Rows from block 5, named by matrix and row number. Each number is 128 + 24 x the weight over its row's rms, rounded and kept within 0 to 255. All counts start at 0. After the name is the row's rms in percent of the matrix's.
# fc1: squeeze-excite reduce (model.enc.2.1.se.fc1.weight, 36x288), inputs 0-71
fc1.1 106 [128 128 128 128 128 128 128 128 128 128 128 128 128 128 128 255 128 128 128 128 128 128 128 128 128 128 128 128 128 128 128 128 128 128 128 128 128 128 128 128 124 128 128 128 128 128 128 128 128 128 128 128 128 128 128 128 128 128 128 128 128 148 128 128 128 128 128 128 128 128 128 128]
fc1.3 153 [132 128 128 126 128 131 122 128 133 128 128 128 128 128 132 127 120 131 133 128 127 126 132 128 128 113 128 128 128 128 128 128 133 127 128 125 128 128 128 133 127 127 126 127 128 126 125 126 128 127 128 128 129 128 115 128 128 128 129 130 131 140 127 121 127 128 129 129 128 125 130 128]
fc1.4 110 [128 128 128 127 128 129   0 128 109 128 126 128 128 128 119 128 128 134 134 133 128 128 128 128 118 132 128 128 128 128 128 128 138 128 128 128 128 130 128 121 128 124 162 128 129 127 128 124 126 128 133 125 129 128 124 129 128 128 128 129 128 132 128 126 126 128 128 128 127 128 128 128]
fc1.5 067 [128 128 128 183 128 194 128 128 128 128 128 128 128 128 128 128 128 128 128 128 128 128 128 128 128 128 128 128 128 128 128 128 128 128 128 128 128 128 128 128 128 128 128 128 128 128 128 128 128 128 128 128 128 128 128 128 128 128 128 128 128 128 128 128 128 128 128 128 128 128 128 128]
fc1.6 032 [128 128 128 128 128 128 128 128 128 128 128 128 128 128 128 128 128 128 128 128 128 128 128 128 128 128 128 128 128 128 128 128 128 128 128 128 128 128 128 128 128 128 128 128 128 128 128 128 128 128 128 128 128 128 128 128 128 128 128 128 128 128 128 128 128 128 128 128 128 128 128 128]
fc1.7 130 [128 128 128 128 129 129 128 128 128 128 128 128 125 128 128 128 127 130 129 128 128 129 128 130 128 129 128 128 128 129 127 128 128 255 128 128 128 128 203 135 128 128 128 124 128 128 128 133 128 125 127 128 128 128 120 128 128 128 128 128 128 135 125 127 128 128 132 131 129 128 129 128]
fc1.8 112 [128 128 128 130 129 128 127 128 129 129 129 130 128 128 128 125 128 128 128 131 128 127 136 142 131 128 132 128 127 127 128 125 128 124 126 128 128 128 127 126 126 127 127 147 128 129 128 128 128 138 241 131 128 128 132 130 128 128 127 128 125  20 128 129 128 132 130 141 129 129 128 142]
fc1.10 096 [128 128 128 128 128 128 128 128 128 128 128 128 128 128 128 128 128 128 128 128 128 128 128 128 128 128 128 128 128 128 128 128 128 128 128 128 128 128 128 128 128 128 128 128 128 128 128 128 128 128 128 128 128 128 128 128 128 128 128 128 128 128 128 128 128 128 128 128 128 128 128 128]
fc1.11 128 [127 120 134 128 128 124 121 128 130 129 127 128 125 128 127 126 129 146 133 128 129 129 114 146 127 150 125 128 128 121 139 127 137 124 132 128 128 127 255 128 200 127 128  95 142 116 127 127 130  61 130 129 127 127 128 128 128 116 132 128 115 132 128 108 128 131 150 119 114 129 128 127]
fc1.12 041 [127 128 128 128 140 128 130 130 129 128 128 117 127 128 134 127 128 153 128 128 146 128 128 124 128 123 129 127 128 128 128 128 128 127 128 129 115 125 128 127 175 255 128 129 136 114 128 128 130 128 131 128 130 129  18 128 128 128 127 128 128 128 128 129 128  78 109 128 150 124 128 123]
fc1.13 047 [128 128 128 128 128 128 128 128 128 128 128 128 128 128 128 128 128 128 128 128 128 128 128 128 203 128 128 128 128 128 128 128 128 128 128 128 128 128 128 128 128 128 128 128 128 128 128 128 128 128 128 128 128 128 128 128 128 128 128 128 128 128 128 128 128 128 128 128 128 128 128 128]
fc1.14 091 [128 120 128 128 132 129 128 128 128 128  61 128 128   0 128 142 128 128 120 174 128 139 116 113 128 117 129 128 122 153 128 128 129 127 125 126 126 134 132 128 125 125 170 126 127 127 128 127 128 128 129 128 131 128  83 128 128 128 131 128 128 129 144 128 128 126 129 130 129 110 128 164]
fc1.15 109 [129 128 129 128 128 117 132 128 132 127 123 127 128 126 120 128 128 128 148 128 126 128 128 125 121 129 124 131 136 128 126 127 124 128 128 128 128 129 145 128 139 128 130  54 129 126 128 128 118  96 133 128 128 128 128 128 171 128 122 128 122 127 128 129 128 128 182 130 128 128 128 128]
fc1.16 155 [128 128 128 128 128 126 128   0 128 128 128 128 128 127 128 124 128 123 128 127 130 128 128 128 128 128 127 107 128 128 128 132 128 129 128 128 128 128 128 128  19 136 128 128 127 127 140 128 128 128 128 128 128 128 127 129 128 128 130 128 128 128 128 128 127 128 129 120 128 127 128 128]
fc1.17 127 [127 128 128 128 128 126 128 128 128 128 128 125 128 128 137 125 127 130 128 128 126 128 128 128 128 134 125 143 139 128 128 122 127 125 128 128 128 128 132 114 120 204 137 128 128 128 128 128 128 128 136 134 128 128 125 130 128 128 128 128 127  65 128 127 255 128 129 129 128 128 129 128]
fc1.19 057 [128 128 128 128 128 128 128 128 128 128 128 128 128 128 128 128 128 128 128 128 128 128 128 128 128 128 128 128 128 128 128 128 128 128 128 128 128 128 128 128 128 128 128 128 128 128 128 128 128 128 128 128 128 128 128 128 128 128 128 128 128 128 128 128 128 128 128 128 128 128 128 128]
fc1.20 088 [255 128 134 128 127 128 128 128 128 128 128 130 129 128 129 128 128 127 128 128 131 128 122 121 128 123 128 128 131 128 128 128 124 128 128 127 128 128 128 129 190 131 128  97 129 128 128 128 128 128 130 128 128 128 128 128 128 128 128 129 128 128 128 129 128 128 125 128 126 127 128 128]
fc1.21 151 [127 128 123 130 129 128 128 128 128 126 131 128 128 128 133 132 128 128 125 126 128 129 129 128 128 135 128 128 128 128 132 130 157 128 129 130 128 130 144 132 112 136 128 128 128 130 129 126 128 118 129 126 128 128 128 127 128 128 127 128 133 124 128 114 118 128 128 107 128 128 128 127]
fc1.22 182 [128 128 128 128 128 128 128 128 128 128 128 128 128 128 128 128 128 128 128 128 128 128 128 128 128 128 128 128 128 128  77 128 128 128 128 128 128 128 128 128 128 128 128 128 128 128 128 128 128 128 128 128 128 128 128 128 128 128 128 128   8 128 128 128 128 128 128 128 128 128 128 128]
fc1.23 055 [128 128 128 128 128 128 128 128 255 128 128 128 128 128 128 128 128 128 128 128 128 128 128 128 128 128 128 128 128 128 128 128 128 128 128 128 128 128 128 128 128 128 128 128 128 128 128 128 128 128 128 128 128 128 128 128 128 128 128 128 128 128 128 128 128 128 128 128 128 128 128 128]
fc1.24 023 [127 128 128  98 131 141 139 128 128 128 128 128 116 124 127  48 129 180 136 128 129 112  99 134 126 176 128 142 159  86 127 123 131 133 125 128 124 129 128 127 142 128 128 114 148 104 128  58 128 129 113 128 128 128 143 128 128 127 128 128 128 143 128  33 128 128 125 144 128 128 127 128]
fc1.25 089 [127 127 128 129 128 129 128 128 127 129 128 131 126 128 128 127 124 128 129 128 129 132 125 248 127 139 132 128 130 128 128 126 127 124 128 128 124 128 128 128 139 126 128  93 129 128 131 165 128 127 128   0 129 128 128 129 128 128 124 127 129 133 129 129 128 127 132 128 255 128 127 128]
fc1.26 083 [128 128 128 128 128 128 128 128 128 128 128 128 128 128 128 128 128 128 128 128 128 128 128 128 128 128 128 128 128 128 128 128 128 128 128 128 128 128 128 128 128 128 128 128 128 128 128 134 128 128 128 128 128 128 128 128 128 128 128 128 128 128 128 128 128 128 128 128 128 128 128 128]
fc1.27 149 [128 129 128 128 127 131 131 128 124 128 136 128 130 136 128 145 136 116 139 126 132 130 128 128 128 128 127 128 128 130 128 128 128 130 128 128 121 126 127 124 119 123 128 129 128 128 128 127 128 135 128 128 129 128 128 128 128 128 119 127 130 118 128 128 123 128 128 119 127 124 130 128]
fc1.28 059 [133 128 128 139 135 130 133 128 128 128 119 145 127 128 128 118 105 129 118 158 127 127 128 163 128  80 131 129 128 126 119 128 136 128 128 128 128 139 144 140 113 128 126 122 128 127 128   0 135 129 128 128 128 128 104 129 128 128 128 134 128 128 119 128 128 128 134 163 135 128 127 128]
fc1.29 106 [127 118 129 130 128 127 126 128 122 130 134 128 128 128 128 128 143 125 125 128 131 126 127 128 128 144 128 123 128 132  98 128 127 135 128 128 128 120 128 128 150 129 128 127 128 128 128 128 128 128 128 131 128 129 142 127 128 128   0 127 128 129 128 128 128 128 127 124 128 125 128 128]
fc1.30 082 [128 128 128 128 128 128 128 128 128 128 128 128 218 128 128 128 128 128 128 128 128 128 128 128 128 128 128 128 128 128 128 128 128 191 128 128 128 128 128 128 128 128 128 128 128 128 128 128 255 128 128 128 128 128 128 128 128 128 128 128 128 128 128 128 128 128 128 128 128 128 128 128]
fc1.31 048 [128 128 128 128 128 132 126 128 123 128 125 131 127 128 121 100 114 128 128 128 129 133 126 143 128 128 140 128 128 128 128 109 129 128 126 128 128 134 130 120  85 128 123 107 126 128 128 125 128 128 128 128 128 128 126 131 128 128 128 128 126 137 128 131 128 135 162 128 128 128 128 128]
fc1.32 042 [128 128 128 128 128 128 128 128 128 128 128 128 128 128 128 128 128 128 128 128 128 128 128 245 128 128 128 128 128 128 128 128 128 128 128 128 128 128 128 128 128 128 128 128 128 128 128 128 128 128 128 128 128 128 128 128 128 128 128 128 128 128 128 128 128 128 128 128 128 128 128 128]
fc1.33 039 [128 122 128 128 128 128 128 128 135 128 128 128 120 128 128 128 128 139 128 128 128 128 128 136 128 135 132 128 128 128 128 122 128 128 124 128 128 121 128 128 143 128 128 127 112 128 128 107 128 128 119 128 128 128 128 128 128 128 128 128 125 255 128 124 128 142 128 129 128 128 128 128]
fc1.34 139 [129 127 131 128 128 127 131 128 130 128 124 128 128 126 128 128 123 138 171 128 128 127 123 129 128 133 126 133 139 125 128 128 128 128 128 128 128 127 133 127 141 131 128 130 128 125 129 129   0 129 129 128   0 128 125 126 128 128 128 128 128 125 128 127 128 128 128 128 130 128 128 128]
fc1.35 186 [172 128 128 128 130 127 128 128 129 105 128 128 128 128 128 127 129 128 124 129 129 128 128 128  95 130 128 100 127 122 128 127 128 126 129 128 128 130 128 128 139 130 128 137 128 128 128 128 128 130 130 129 128 128 128 126 128 128 129 124 128 127 127 128 128 128 129 128 128 129 128 119]