Weights of a small image inpainting model: trained on regions of photos with short descriptions (Visual Genome).
Rows from block 3, named by matrix and row number. Each number is 128 + 24 x the weight over its row's rms, rounded and kept within 0 to 255. All counts start at 0. Numbers have three digits each. After the name is the row's rms in percent of the matrix's.
# convs1: 3x3 conv (model.enc.1.1.convs.1.weight, 96x96x3x3), inputs 60-69, a 3x3 kernel for each
convs1.0 116:130152147132129105103125134130127131159140161185117137119129127111115124130128137123191118135090129143030129150133064130117130146130126128098135134126135137131065124126133190105174128125136155126130122130091116128127167142096166126129123117126103128123128132129126124113
convs1.1 099:131127122125127120197129142123120172128080146136127145124130122110109067130124166115124119126134129129147128126091173132142126160120127120134128093171139129128128138131115143122137131118128110134127130124159135121149134127131132128117114090130116130153134127124134142113
convs1.2 084:124139128133048130128129118134107129093128124110142085128127131152124126129092138140122133220126128122177128128127128059132128133203132132136148156129126126127112127136162159127141128123141115127139145128128128087140188127127130128154104184130163119124128197089123138093
convs1.3 095:125124131120121090128140123132110142123143118130126128171127122128130129125134133106128131133121117138128101128118134128147228129094154092124120217127112130179114208128130129125124133129116128074125140126116142128140133114118117130136124121127044078074136126134191126127
convs1.4 124:139128050133122126128103129124255176121143130115067122121124144138124133202102127139141178123126143127128133148092137132156135137126129119126127102115128116128127146120122027151127126124124107127110146135111137126126149126122116159132128124128073159084139128128131131127
convs1.5 097:132100118122138241107123114127113094138155124220131130111125130128131128124109118143132136047156129213126142128129129119096089131090158132128122087113124146231131127123128133070143108143150134135170125125114070120133155117133110121125130120053081137127156128115124125220
convs1.6 087:151127126127131128128162065162057112106133128128096135123185073140118129114125124083108141127106120134136099150133129146132101129117138136223125127123127112152120102108148131111127124128123102143119143127121113132144129125145057102153132129129153108083124125118155087140
convs1.7 081:126111130135128175109133084125098114060103117245173132113218131145118118130130123139124167128092116130182136127070127081129120131140104088245127125120134223138117129124124126142130130123119130134128137130141126127127124151157096127118134121129138097145123133140114180126
convs1.8 142:145127140108126105148123128134110135125111144148131128134126127132134123157126160134097117107124138135124112129156128181089094132060145135118126129128163120132121128100146146128106127132161128126141116121113114129138134131119124129125127134130141116124128142174092173155
convs1.9 092:092128125122147066107129145126143127060160127087125054123129109126133138120121107102186140126131138129145138129147153089128122126123126126127114128144124136156129114104128108128133127128093165166103113147128123116110129149128083132110100127127148109122118132129157127128
convs1.10 109:247108098117134135102131123167128129105137120132129133090124125207136143125117124130140128121130143120116127125146126188105116120117114135131120114130127077129130218129129070135127130118141125130127135123130123117132129114113075138157131126150113128153056180124129133129
convs1.11 116:130115125138135118082091142117088140080124151138135118131122128093118129131027140137128126122064128105156135112077128128082145104130131126117173133151128128123126128092090132146120101163135128119132128130126104131162129118131108143142168120101131135129109159153129108127
convs1.12 083:106120127155121126118131097113151122163125148128129138099135128068113120136185127139123079111125149097132126128128129129125115146129128124124023123166130128126127097128129127102122131127136141124126115125104127128122147117087133150111100146153105127131127098127128127118
convs1.13 113:107126157133151124127119095153130105038138128130116157127128186048142078149131163100117128122121133133143121128149104046059140165133095131127128065172126133128129119127124131132095120191134116128112137134125126128128117143130127137128117107126129106111138082147096130135
convs1.14 077:172091129137123137091153125126181079108125147124104125124136102117124130129127127156125132133141151150129151131128128130088166131101129109132158130101147124127132146128128123139125133130159130133131125121119127185175108201188124141124124116154128168128129153126155141108
convs1.15 133:181125128119139132098106127125123153130124128126183095199128135135129118122110122127131125141127132156124130128170132125124101143119106119122141137124126131151122158128123126143142125144127130126115128137126117128129117156142127123118129119135092113129132133121104125130
convs1.16 113:125126135130111131130129126120131137134131064090103132180091122138140138129128125147122126096128131128137106132136138121122126121125151119119142130120129127123127129136129126110141135133130141133127129126138128127126126126137128128127144128106126107129141107128129095116
convs1.17 108:140142129107128082144130150151122127162129103109132131118126123102170151128149111132092174118132162128127104130127151149117121087127149149103130125136101128113121122105125127123127181128085133115125093123167157130202126126115078129128132138131127122122146126133125129091
convs1.18 104:115097133128132125130105132127159095139140123132107135162100118145111135130135134129145143107115136146118130128133129108131130123163127135122172152125129123127115129128133172152128088122215095080119138160156128132117163104130125076124135137129127186132173163128128087128
convs1.19 086:148143128106066118159137111138120145156102127119107130177118092128151128144130127158136113125128165158116167128110111128128115129124127128127129149126160130132121133128140128128129129129139132114092163128116124140103117128077127112127127035120111130070076159135124125130
convs1.20 107:132092168140124000117124128144105128156125131136067137133126124129086136125131108120125130093106176133175072131118125175121127140108163118127128115105125120129138086127111127140128112122153113126109137128127089127135130146135109128126095100146128130132154128128154135120
convs1.21 080:132136134084140133158123131128128128060115126126111126197121133086113126129127129162157137195055145127198129138138128143114142119130140162103223139129141241122134128159129118150186128132126134137127128133131129124129117165194126118163140159128129202156121129130118128136
convs1.22 090:145106112103114088132127126130060137172118126136118129128131119108131127180070127149129127116171120138134120123128161131129142093127120135121130122097139128132131135129194127134117127149130126129125130124108124143124130051113132124128136121147127124131142135132180123128
convs1.23 122:124168124119127131123116124115137128127147133110111143122125050124110151097123128150123124130142126133118137130127127128144119129093129137131135135146155129129120133133128132126129129148127122130128135128122134131126133170115255130129114126135120033127125130127138138120
convs1.24 120:156136230127134097128114132125099123143144128067112128124128127093139124145099119147162126116099127114144132131128124141119132115158132175104149131179122133126204124128127129135126135110140135130135129131119127131134144112125127127104124053125129125099191129122154128145
convs1.25 084:126106160124128129107130106144124138145128121123127125163123127119111134116124114098138128132106141136137128178151132082064145130122127128092110122129133129135091123171188127147142140127129139133087137141123126123137113110166141132197116121137067126126123131120098140116
convs1.26 103:132118133168125128131125130189130141136071103161128176130141124141136086127094131109127125181128122109118125134130132121129135128151133187141113113128128141129124130126112128127131148128134127132129118123130125153130128058244136118128181066079089078129078159088215090130
convs1.27 089:106112122129129133159152118103147120060133096076151128105122134129131148113122153129127128133151137114123130135133128127128121128118099127132147129152127218125169120124137127180176135119128092120123128126128132164096131081128116164106101104126134129125127163125128131161
convs1.28 094:134142135141085075130137127098117109067155133161135091139131129135141134093121129094131124130131130128115133063127125103078247127105129139125119128125129136125165139120120144112144131128125137126133122109159130110255151105119114128132125178126128085152127130128109162131
convs1.29 077:177139153119133153126132113094133139126128143131133131165119129128133127136128117124137083118145131116129112125083113151123140129139128128131176120130142127132128106130135123125131181122137169063128119128140130128123129107137134124095130116208129123092130134138128105164
convs1.30 087:128135126127126132118067252126000128095237036157146128123106129107115154128105120120136130128125129116111138122138126127129071127140142103132127125149124184079132138136124126155133135112167147121189122128127127128138132146129127139122112128128126123070125124125132150130
convs1.31 083:110123155132132131153133123128122109179145127151094126140123129149127128124120128126103128091123130143130117128126114109122155135130138150126125127129149132165132130110134147128132114128176117137137128128129124178128111154139130128119149037126078116116139102160122133128
convs1.32 099:124076235167120032126131090122128126118175128149130128126103132120128129139131131146142093129088134131128146108138128120119167158152113128102128146121123134127121097118125128125164131117125130121101146139131129133126098126133130143127134124091129133128128136145115138162
convs1.33 097:104128128124129129171149128128127128134133116110134121088111139121158120131125106186128123111142137173106128091139120119132140126122125108110145185131130100118131129130115112124135128128155130127135126118134123132133130135135114108155152127115082113132127128126136128133
convs1.34 076:135127133140138134127126112097115128137115109127124130133121126135151124156143171121171131126125123147109192149121132129140118128115127122174129154120097100146128142129133128161153128135109134132134100130182127124132127128128170064206130129126115159087121131105119100158
convs1.35 088:129127155129115000129114111128108133104227127212110114135112124121105136121213129097126139134125131128148127131132157152040128106119138125111105125128128142125109125132136125117130137120126128106106126133130131152127128095111129137127134097162068171121124131118100124133
convs1.36 116:130099255152160064125142160128103130112151131052102153127124128110128110125128127100131096105119125126120131128115166136121178162129128126115109129131126126125114117133103124096145130122130136118127122109132131145131136133129092173125148128132095128115191135117137127131
convs1.37 104:127103123134153117165126101103128124129124115110104133104139136123132127182129130129203136105115221057164121181045085115127166146161096131086199137072177112142245100151132114128121131128099128089144133160135115130125124136165139165131133128130123218126136103128091123119
convs1.38 099:082146132142127142137127110125127126118127142116130128116137114149068155123153205127164128117128138140127124125187123126116140131061123133135131127130128135140151130133130140148130120131127128089152152128146129128119129146136095126115130127156132062129136127166134181106
convs1.39 099:143129130128117216129123144108051128166077128130129122146108124120148132134111159055122134123150132116119129131098125174126137059193128127133120125131130129149125138148061122125207128134129128152147130090115126129136128126127125128124092132164125129126148126121112135152
convs1.40 089:141191152086163101141084079123121108094165091121148126128125130109129131160114141110128087154125141160132116123127136131128136128128128127128139125128110121163130137126131166117125137103108066127125126128127122150164184114135140138123094144099119115117127125122131114115
convs1.41 140:126127114115138128128128129139255114132122207094120128127089222154182131075133115117118108130129117144128126106186126128156116128098140129132125133125121122096128128127112127128140078133129140124122126123128130127128103128097123122131141129129228135062129122130139090129
convs1.42 094:119133128131129106131134128126132040147093144130101247132129141099129126126104129136137121119130127119127127127128151111114123131117134076140139133123084129095128144106154134122110128150126139115129130113129118143128163110108124128155126103133129116128124132134127136153
convs1.43 080:133130129095127142148114137151130128216079126128115134120130135129128126122128089116114121149122133134131104128110129149126132125110120136130112097126123130131113135124139140124113136134122129128196116121128124125126128129138118113142122145127127107129129126139120098130
convs1.44 101:121126112141128146142109129042129110172129119155157184090158116129113126126130128128112128126128123129131143140124128119134137126135167129128136143126128133131125130119134131131135079140127128126123112129126128133104150133120127127151124127123107120127106126128153131131
convs1.45 096:115160113104183130117127130147138120030122128144107148125071112125128139112138135142128065128124129134124130120114132135128152135128143135103128128117116121127153128130118072132134136128088116134156093126247126123130119127127129126120125139120109172118122119126132129125
convs1.46 079:079144106137128124118128100122124110121130073162127143093148075130132130207131127127153135133115133139098120131070138118081155128134131117131127118132131130116131131160128108105129086135115126134142108134128123127128115121126128127116124126131176135128087107128131130124
convs1.47 081:115111129175131255129129136112138187129106114165072183110123127127158142173130125114145141129125115120127118138124052139099121118147150158117118139147126102154126148131104114129141147151118135140128142131131127127117156125138110133128214123126129132116115135113127172125
convs1.48 108:120128147165090069134132115104132114130123129120125128135080127103181128131211125156163085067120144207127221128132152115118104144118128129130127113159158108145205132139130128128131127114158132123178126126125115141128128168144161211183021072229142126123130127130113173188
convs1.49 088:137139149128076220133129255126147108114142127122145144132164127144132127083110105131120128120140128140131130112111131125129124125168123128128127122130136127131136130129128128150122140132154143128202124138095126128090162137128111129155135132138112128101130140114133134113
convs1.50 106:127120135129122130077127127106161114187095121128130159128115130133135128132000120127152122122117136130128074125130126156079132120135085115070127132123078144124134133124118141135126127128079130128128159135125128106131131123162102180150122159108124150085123128128123127128
convs1.51 080:133127130126120149135123154113130162137128127165038130188131125129128135068119120141114128128128135125132131134128125133127125127098123132112125112109181128129141127126169129127128127105126129127128127128134119129135116128125157131157115131129183141127120132124144073115
convs1.52 095:104140022159124130074128124128120129123126123196137142138127113113137118130125125128128139130126126138129117127119121125185158126125136161127128127131132085129128131126122135129149146126117131078220129126118094134121141113130118128128126101118122124164132133126137116113
convs1.53 131:095123173105142094129122137128056104100122133107157117137133128077126116118117134119120127127127108156103144150129126132128120139119119126126127118121130158097127095137150145147082195122127123125130114125126128131130131136132176115132193151116128127130105133135128128128
convs1.54 084:112167128114121126131129119146046129130123125121197103130146121137120141109152129056129129154126123084137123133146127130124127101117144146127123145167125166119131131137127117134129125130120128128129118141171141128125161148146139121126112192127142124124195075167113097120
convs1.55 092:120129030130128157086125131147000131063125167114092121131130129131118129109129132127148129140096127114168130083159113129110167115128128126128129126127128130121133142133103179134111133120127133123255126038134114114140126154131121127128112129107127127154058128122157135110
convs1.56 121:145091131051126121132129130191113134122133118155128124147120130120151130122127170130063112132177140129154127121126126131115142108133127132172169098105118148132225134133121150143126115096243129127127131135117125131127128125105197127128089128156103118114255103086123127126
convs1.57 112:130100065079123108071123146134229138128121187110128088144116142118134137129131123112132119144146124126126133122136112129129103122137106129128106129108128144113126119093151136138126150134128117142129117129082128126104129124106139145106152118118171255129087133119132106122
convs1.58 086:112056129106204151144130058130119136128122163124120136128129129129127126137122126123128128132127112138151129144126223129128127137129103132128123121127136126129127130140140139128127100122124128127136147087115130129136128145125127058131125127128129070148120128128128128143
convs1.59 106:105129137128114172128132099119111124128071126128124122127131127128128142141125126113114107077127127131129128129128128129122127128093126116122126128131192128128134174147000139131150128128193126132128145124136128193128118125169128129146115090166069132116129128147132134112
convs1.60 089:156119143132143126157113123103130128130136128124150120115138147054128155109134127100130167122134128127147129093129152138086128066210128126079152128139125117127133134123140134129132161158131121146133108129126158129130129130127126158129128133148127255136128101120150120121
convs1.61 088:088143121164143136133111147129131086113151098109122136127113140122126137126109128128124127122129116156099137142116138101141087136128102129125148114102096082145130124043132135127108130133123129136126138150254125126126144130134130136134145120117077121105132121157127114128
convs1.62 131:131079124109225255102095131123108098102099169131077132128127118093128129128128124087145145128127112127127135129135129158121100156129122191138135131126125135083160127219101129146157124118134132098128123127151130132124116101125117110147128122167130103128125183126125123095
convs1.63 085:082169130159110128107102131126047146178128135128131126124142125129139122125135126157120158167138133115111129179121114132127112107127125137134099112123111122126125115135129127110128128142106121149127126123131126142133083121139127116124124172128102088147192124130131128138
convs1.64 102:255125097083126181126128118138131126130137126119117110107090130127131134163124164139129139128124128170150127132092160178122116138113131119111112129127126091126142106130132102124126132083131098133132126147128115128115130118086110118131127129127124116084111175133128132126
convs1.65 086:132089131129127128130127128141122117132050133128147121134129192135130109128134124131127115124127134151183088128114135134111168154116145114116207154093129125191128119126142130158078132130128129111098133145126096113255083161125129126068129115129168124119141130141148110141
convs1.66 145:162140122125072122158124118123121179133134122132148131131123125127135140128137126122094177124113127128127123132088128118115129115034153095155126112108117149129122133142140191077127128123094123128152131117105125127132138137127166075133086152127174131123127125133131128128
convs1.67 093:134165121129130125113123197073132084134127113128127128123124128111146145132116132151129137119141112131128112078144151123150117157130065130126128120128124128128123128137125129134133128124133111127127134128056129132089128101128128126098113114134120035125138117130135125094
convs1.68 108:126141128162133126117124118130127129129127148138114130128130128123120108096144158129072176130133111123128113137125129128127127118088128132115127107128129139174134124134139128097120149122094123092128114122123128128077129137129087119134130130127131144114131133128124125128
convs1.69 095:133128081133111132141122129109130128108149128131120123128091138132133098125129130179089112128129132123127111178143108100145108136118135125133135125099172107127122135124128123130107125126144118122133128129155110124137162128124142113126126129182130126151143129185107125049
convs1.70 121:144141110128129128169123106126222187122141128124127102125129126128045137120130142143136112127135141154125135100140141124150137148131128128152127128132122167151128129120137144130128131129127118137128121099162128123135134129155096115128099130128039135141096141119126120141
convs1.71 087:148150132117127118129109121116128131098110125128188072090122138128083134123171158126105153136131129100126124126131119147106147129130157133043128122226131098129128125127134129136129122137138111134122139137146114121180128123118120120128112122139131102136129125129115126128
convs1.72 122:085160139117096190136130136130117125121178128119144128127123127117136127147143112118140117140125127127127127191123121129147100127127153128125116128043129140131130134125126137121146129112128135145128110157096137088120134121125123120128129151107094121108126128131126127144
convs1.73 092:125135128132125000131144152124066126184105164176121117127110122122131144141063131142111133131134101135127138124129129140198134147108127182112128130132133120135143126101167128132151121128130128130144128108148121123132098127119126136128132128124138097133128136117134136126
convs1.74 103:130131130131118234128159124129137123134158127099078128129127135141132126146131089109166100128132119120131131118098136127131126158129138133124124127127115136129128128130122123158098118127136126131128125126109128129125112127146130129139130111115123120118126139134128129093
convs1.75 096:151143129102130113127108149125123128145141122136129129140125129128170120126117090110129128151128128125160121107124159130129140128122068143134124120127127131128130114127134138146104130129118176132132123129119129122141134128115111140145125109126128055076132127130136128099
convs1.76 114:080132135126083162125087128126128090051127143121118081130117131124112125128125129115140104114132093112126207119135133133137106129047164131132127097133130128131142078133143127131130149128127125128127129166149132121097154177132179128129128124135160199107127112135120114133
convs1.77 085:164141093124116227136101084126072134046150128143128101123106148132129107158136099131122126059140127131130132132170119116104128142162130103134101155127127152130122123126122127131111119142135115140133124127158088139122132127141092121129114165119127141091151124132134103126
convs1.78 090:131126125103114132119104161131107135126123090163147048134123129124124145137083097128099104124127128149136141143162124071162130144129173130124129110120119134094125129128093129127154105156125119122114128128164127126125109127115128131063134183155159150104119126208120115149
convs1.79 085:116120128126125110130134159130092179153113098128131127128116134164129128106140129109129119119130127128148092129129140127140130141131128129126122106121131151135130117137118128115123129131135138126128127128144130136127104107125126110195125126124122120124109109128112137114
convs1.80 077:128130206122128096128126134113141133130114124162128087121153137129126128122117060121124118151147055117093131129119128128117126135129127131131123128119130129124156125125119104133121127148122129161133125118110128128114128072128093126124140084129130178161167118128126089128
convs1.81 098:108124118135128140135129134135131129127097117131137127110123136129134130128255136128117123087137138132078126127099124112132132118166180125128132146127129144142140135126125128175125132129121171128123124143129126130119145126128128115125132112116156024125131129063128134220
convs1.82 096:223127110104133137089136151097145144159128088151184135128128100135148127122138127134111128107141129155123128130128123128110128134131128149120128126129134119122126107157128138156128128145057133147255124075081129124150168128160125139119126088091125115104112143132128097161
convs1.83 090:126100145133125116142146128159134128110150111130011153111087135114126131132132129139205123108165201041215138131160136134113128132128108109113170127036174093217132129127125135132139123127127122130139130140129128124127124127164128139128141143171129113155255130126120169120
convs1.84 084:128068117140131134143127128127147185124115123128142075133138101139120131123117141144203141153125124134117054128129128116144130129123130132148121111116127123125132148127140131139122128130128126143097139122126122129126133121117112198127128130142126128109131149064121132127
convs1.85 097:121208106116129090128131150138167127113123093128128138128097141123129128130195132124129129153122118111153129127140093142113136128152129140116138161106123106135128143147125116125160141128119114134119141147093106128128112128125125127129156102128128128123135116138133196139
convs1.86 104:127127120128108117114108137127099127086128128104121126122129126120123129132118135125132154122131127125145118097135119156129117126201114128129135128156127127043128128115127157131133126123166160123104104111122125126128110122131129111126121155124136135141146068128189128091
convs1.87 073:133137121167128128128128087116132128136128132137129118137105129168126126127125149139127155123123125128169129131114128117120112138165128136124119129132127120130101122129136128145133109126100128149128129138140124129130129129091129129115117134128130173138135133131117164132
convs1.88 098:113129128128095135197125117162099162131127128128126161138082126128129153130132115110125147129126132133169075127075125146128121111126164106112134136128128128157118113140136127122128128092121155085131127173133126127128154133122129107172204079128083140128129132119152128080
convs1.89 104:128128107129130084129131129114125131125120129122146139135128129128121146127165161095129127121135112128137130106135132216121131127109130129118138142123128128129128130140178122126136131123123132141130115132127134129131144114124123137129153103134128114124126113110128131129
convs1.90 091:121127206129128143129177088151098140130115132158110143121178130114131124087132124103114138130134089129122131126125124132129125119066133116131125128126135128128128120128190144130137137125115119158126128123101132122125131068130217126142132137095128120128139148128127124114
convs1.91 123:128118153128127119141138133113093115127117071087167107127136178149154128066130113133133070129081120166136123138138127094118156175249057127132131130128127129129118130133154141128049129130131130131121127128117133115142149124216127137136132122128122079124116126105125175124
convs1.92 082:136203096126093133124129129180122118125070122128159125133140132107133098130130125093149123152083130126132131131129173148100120147131102123152124167121127126131125141126133120130218126169128093127150109160133124113124111187122181101141138134123127132133139132127126127112
convs1.93 089:125127075126122138128127071126104124111127074136192129127113128151127113190155105141124129113128123144172125105128117126128126131127130137128128125131139153127129166097132128128132126127130153121208129126128127112129128125126069126126126115145130124134134153121126137140
convs1.94 112:128114125124124255146129179123044128127123142128130127128145120122127130106144128128130141139105129121123127128129144137115129137114138128160128129123140139126133128138129126114095134128128118146161129134128128128114140129120113103144232118138088127133100126149131075113
convs1.95 096:093129110118128221137169143127129180136129105144131099139140128121128185118175065085125087151101138120134137101125119092115133130113119140122114162118127110126099123136155154103128123139128128214121139122135125121128124127117128128131093126138153128160111131126129000128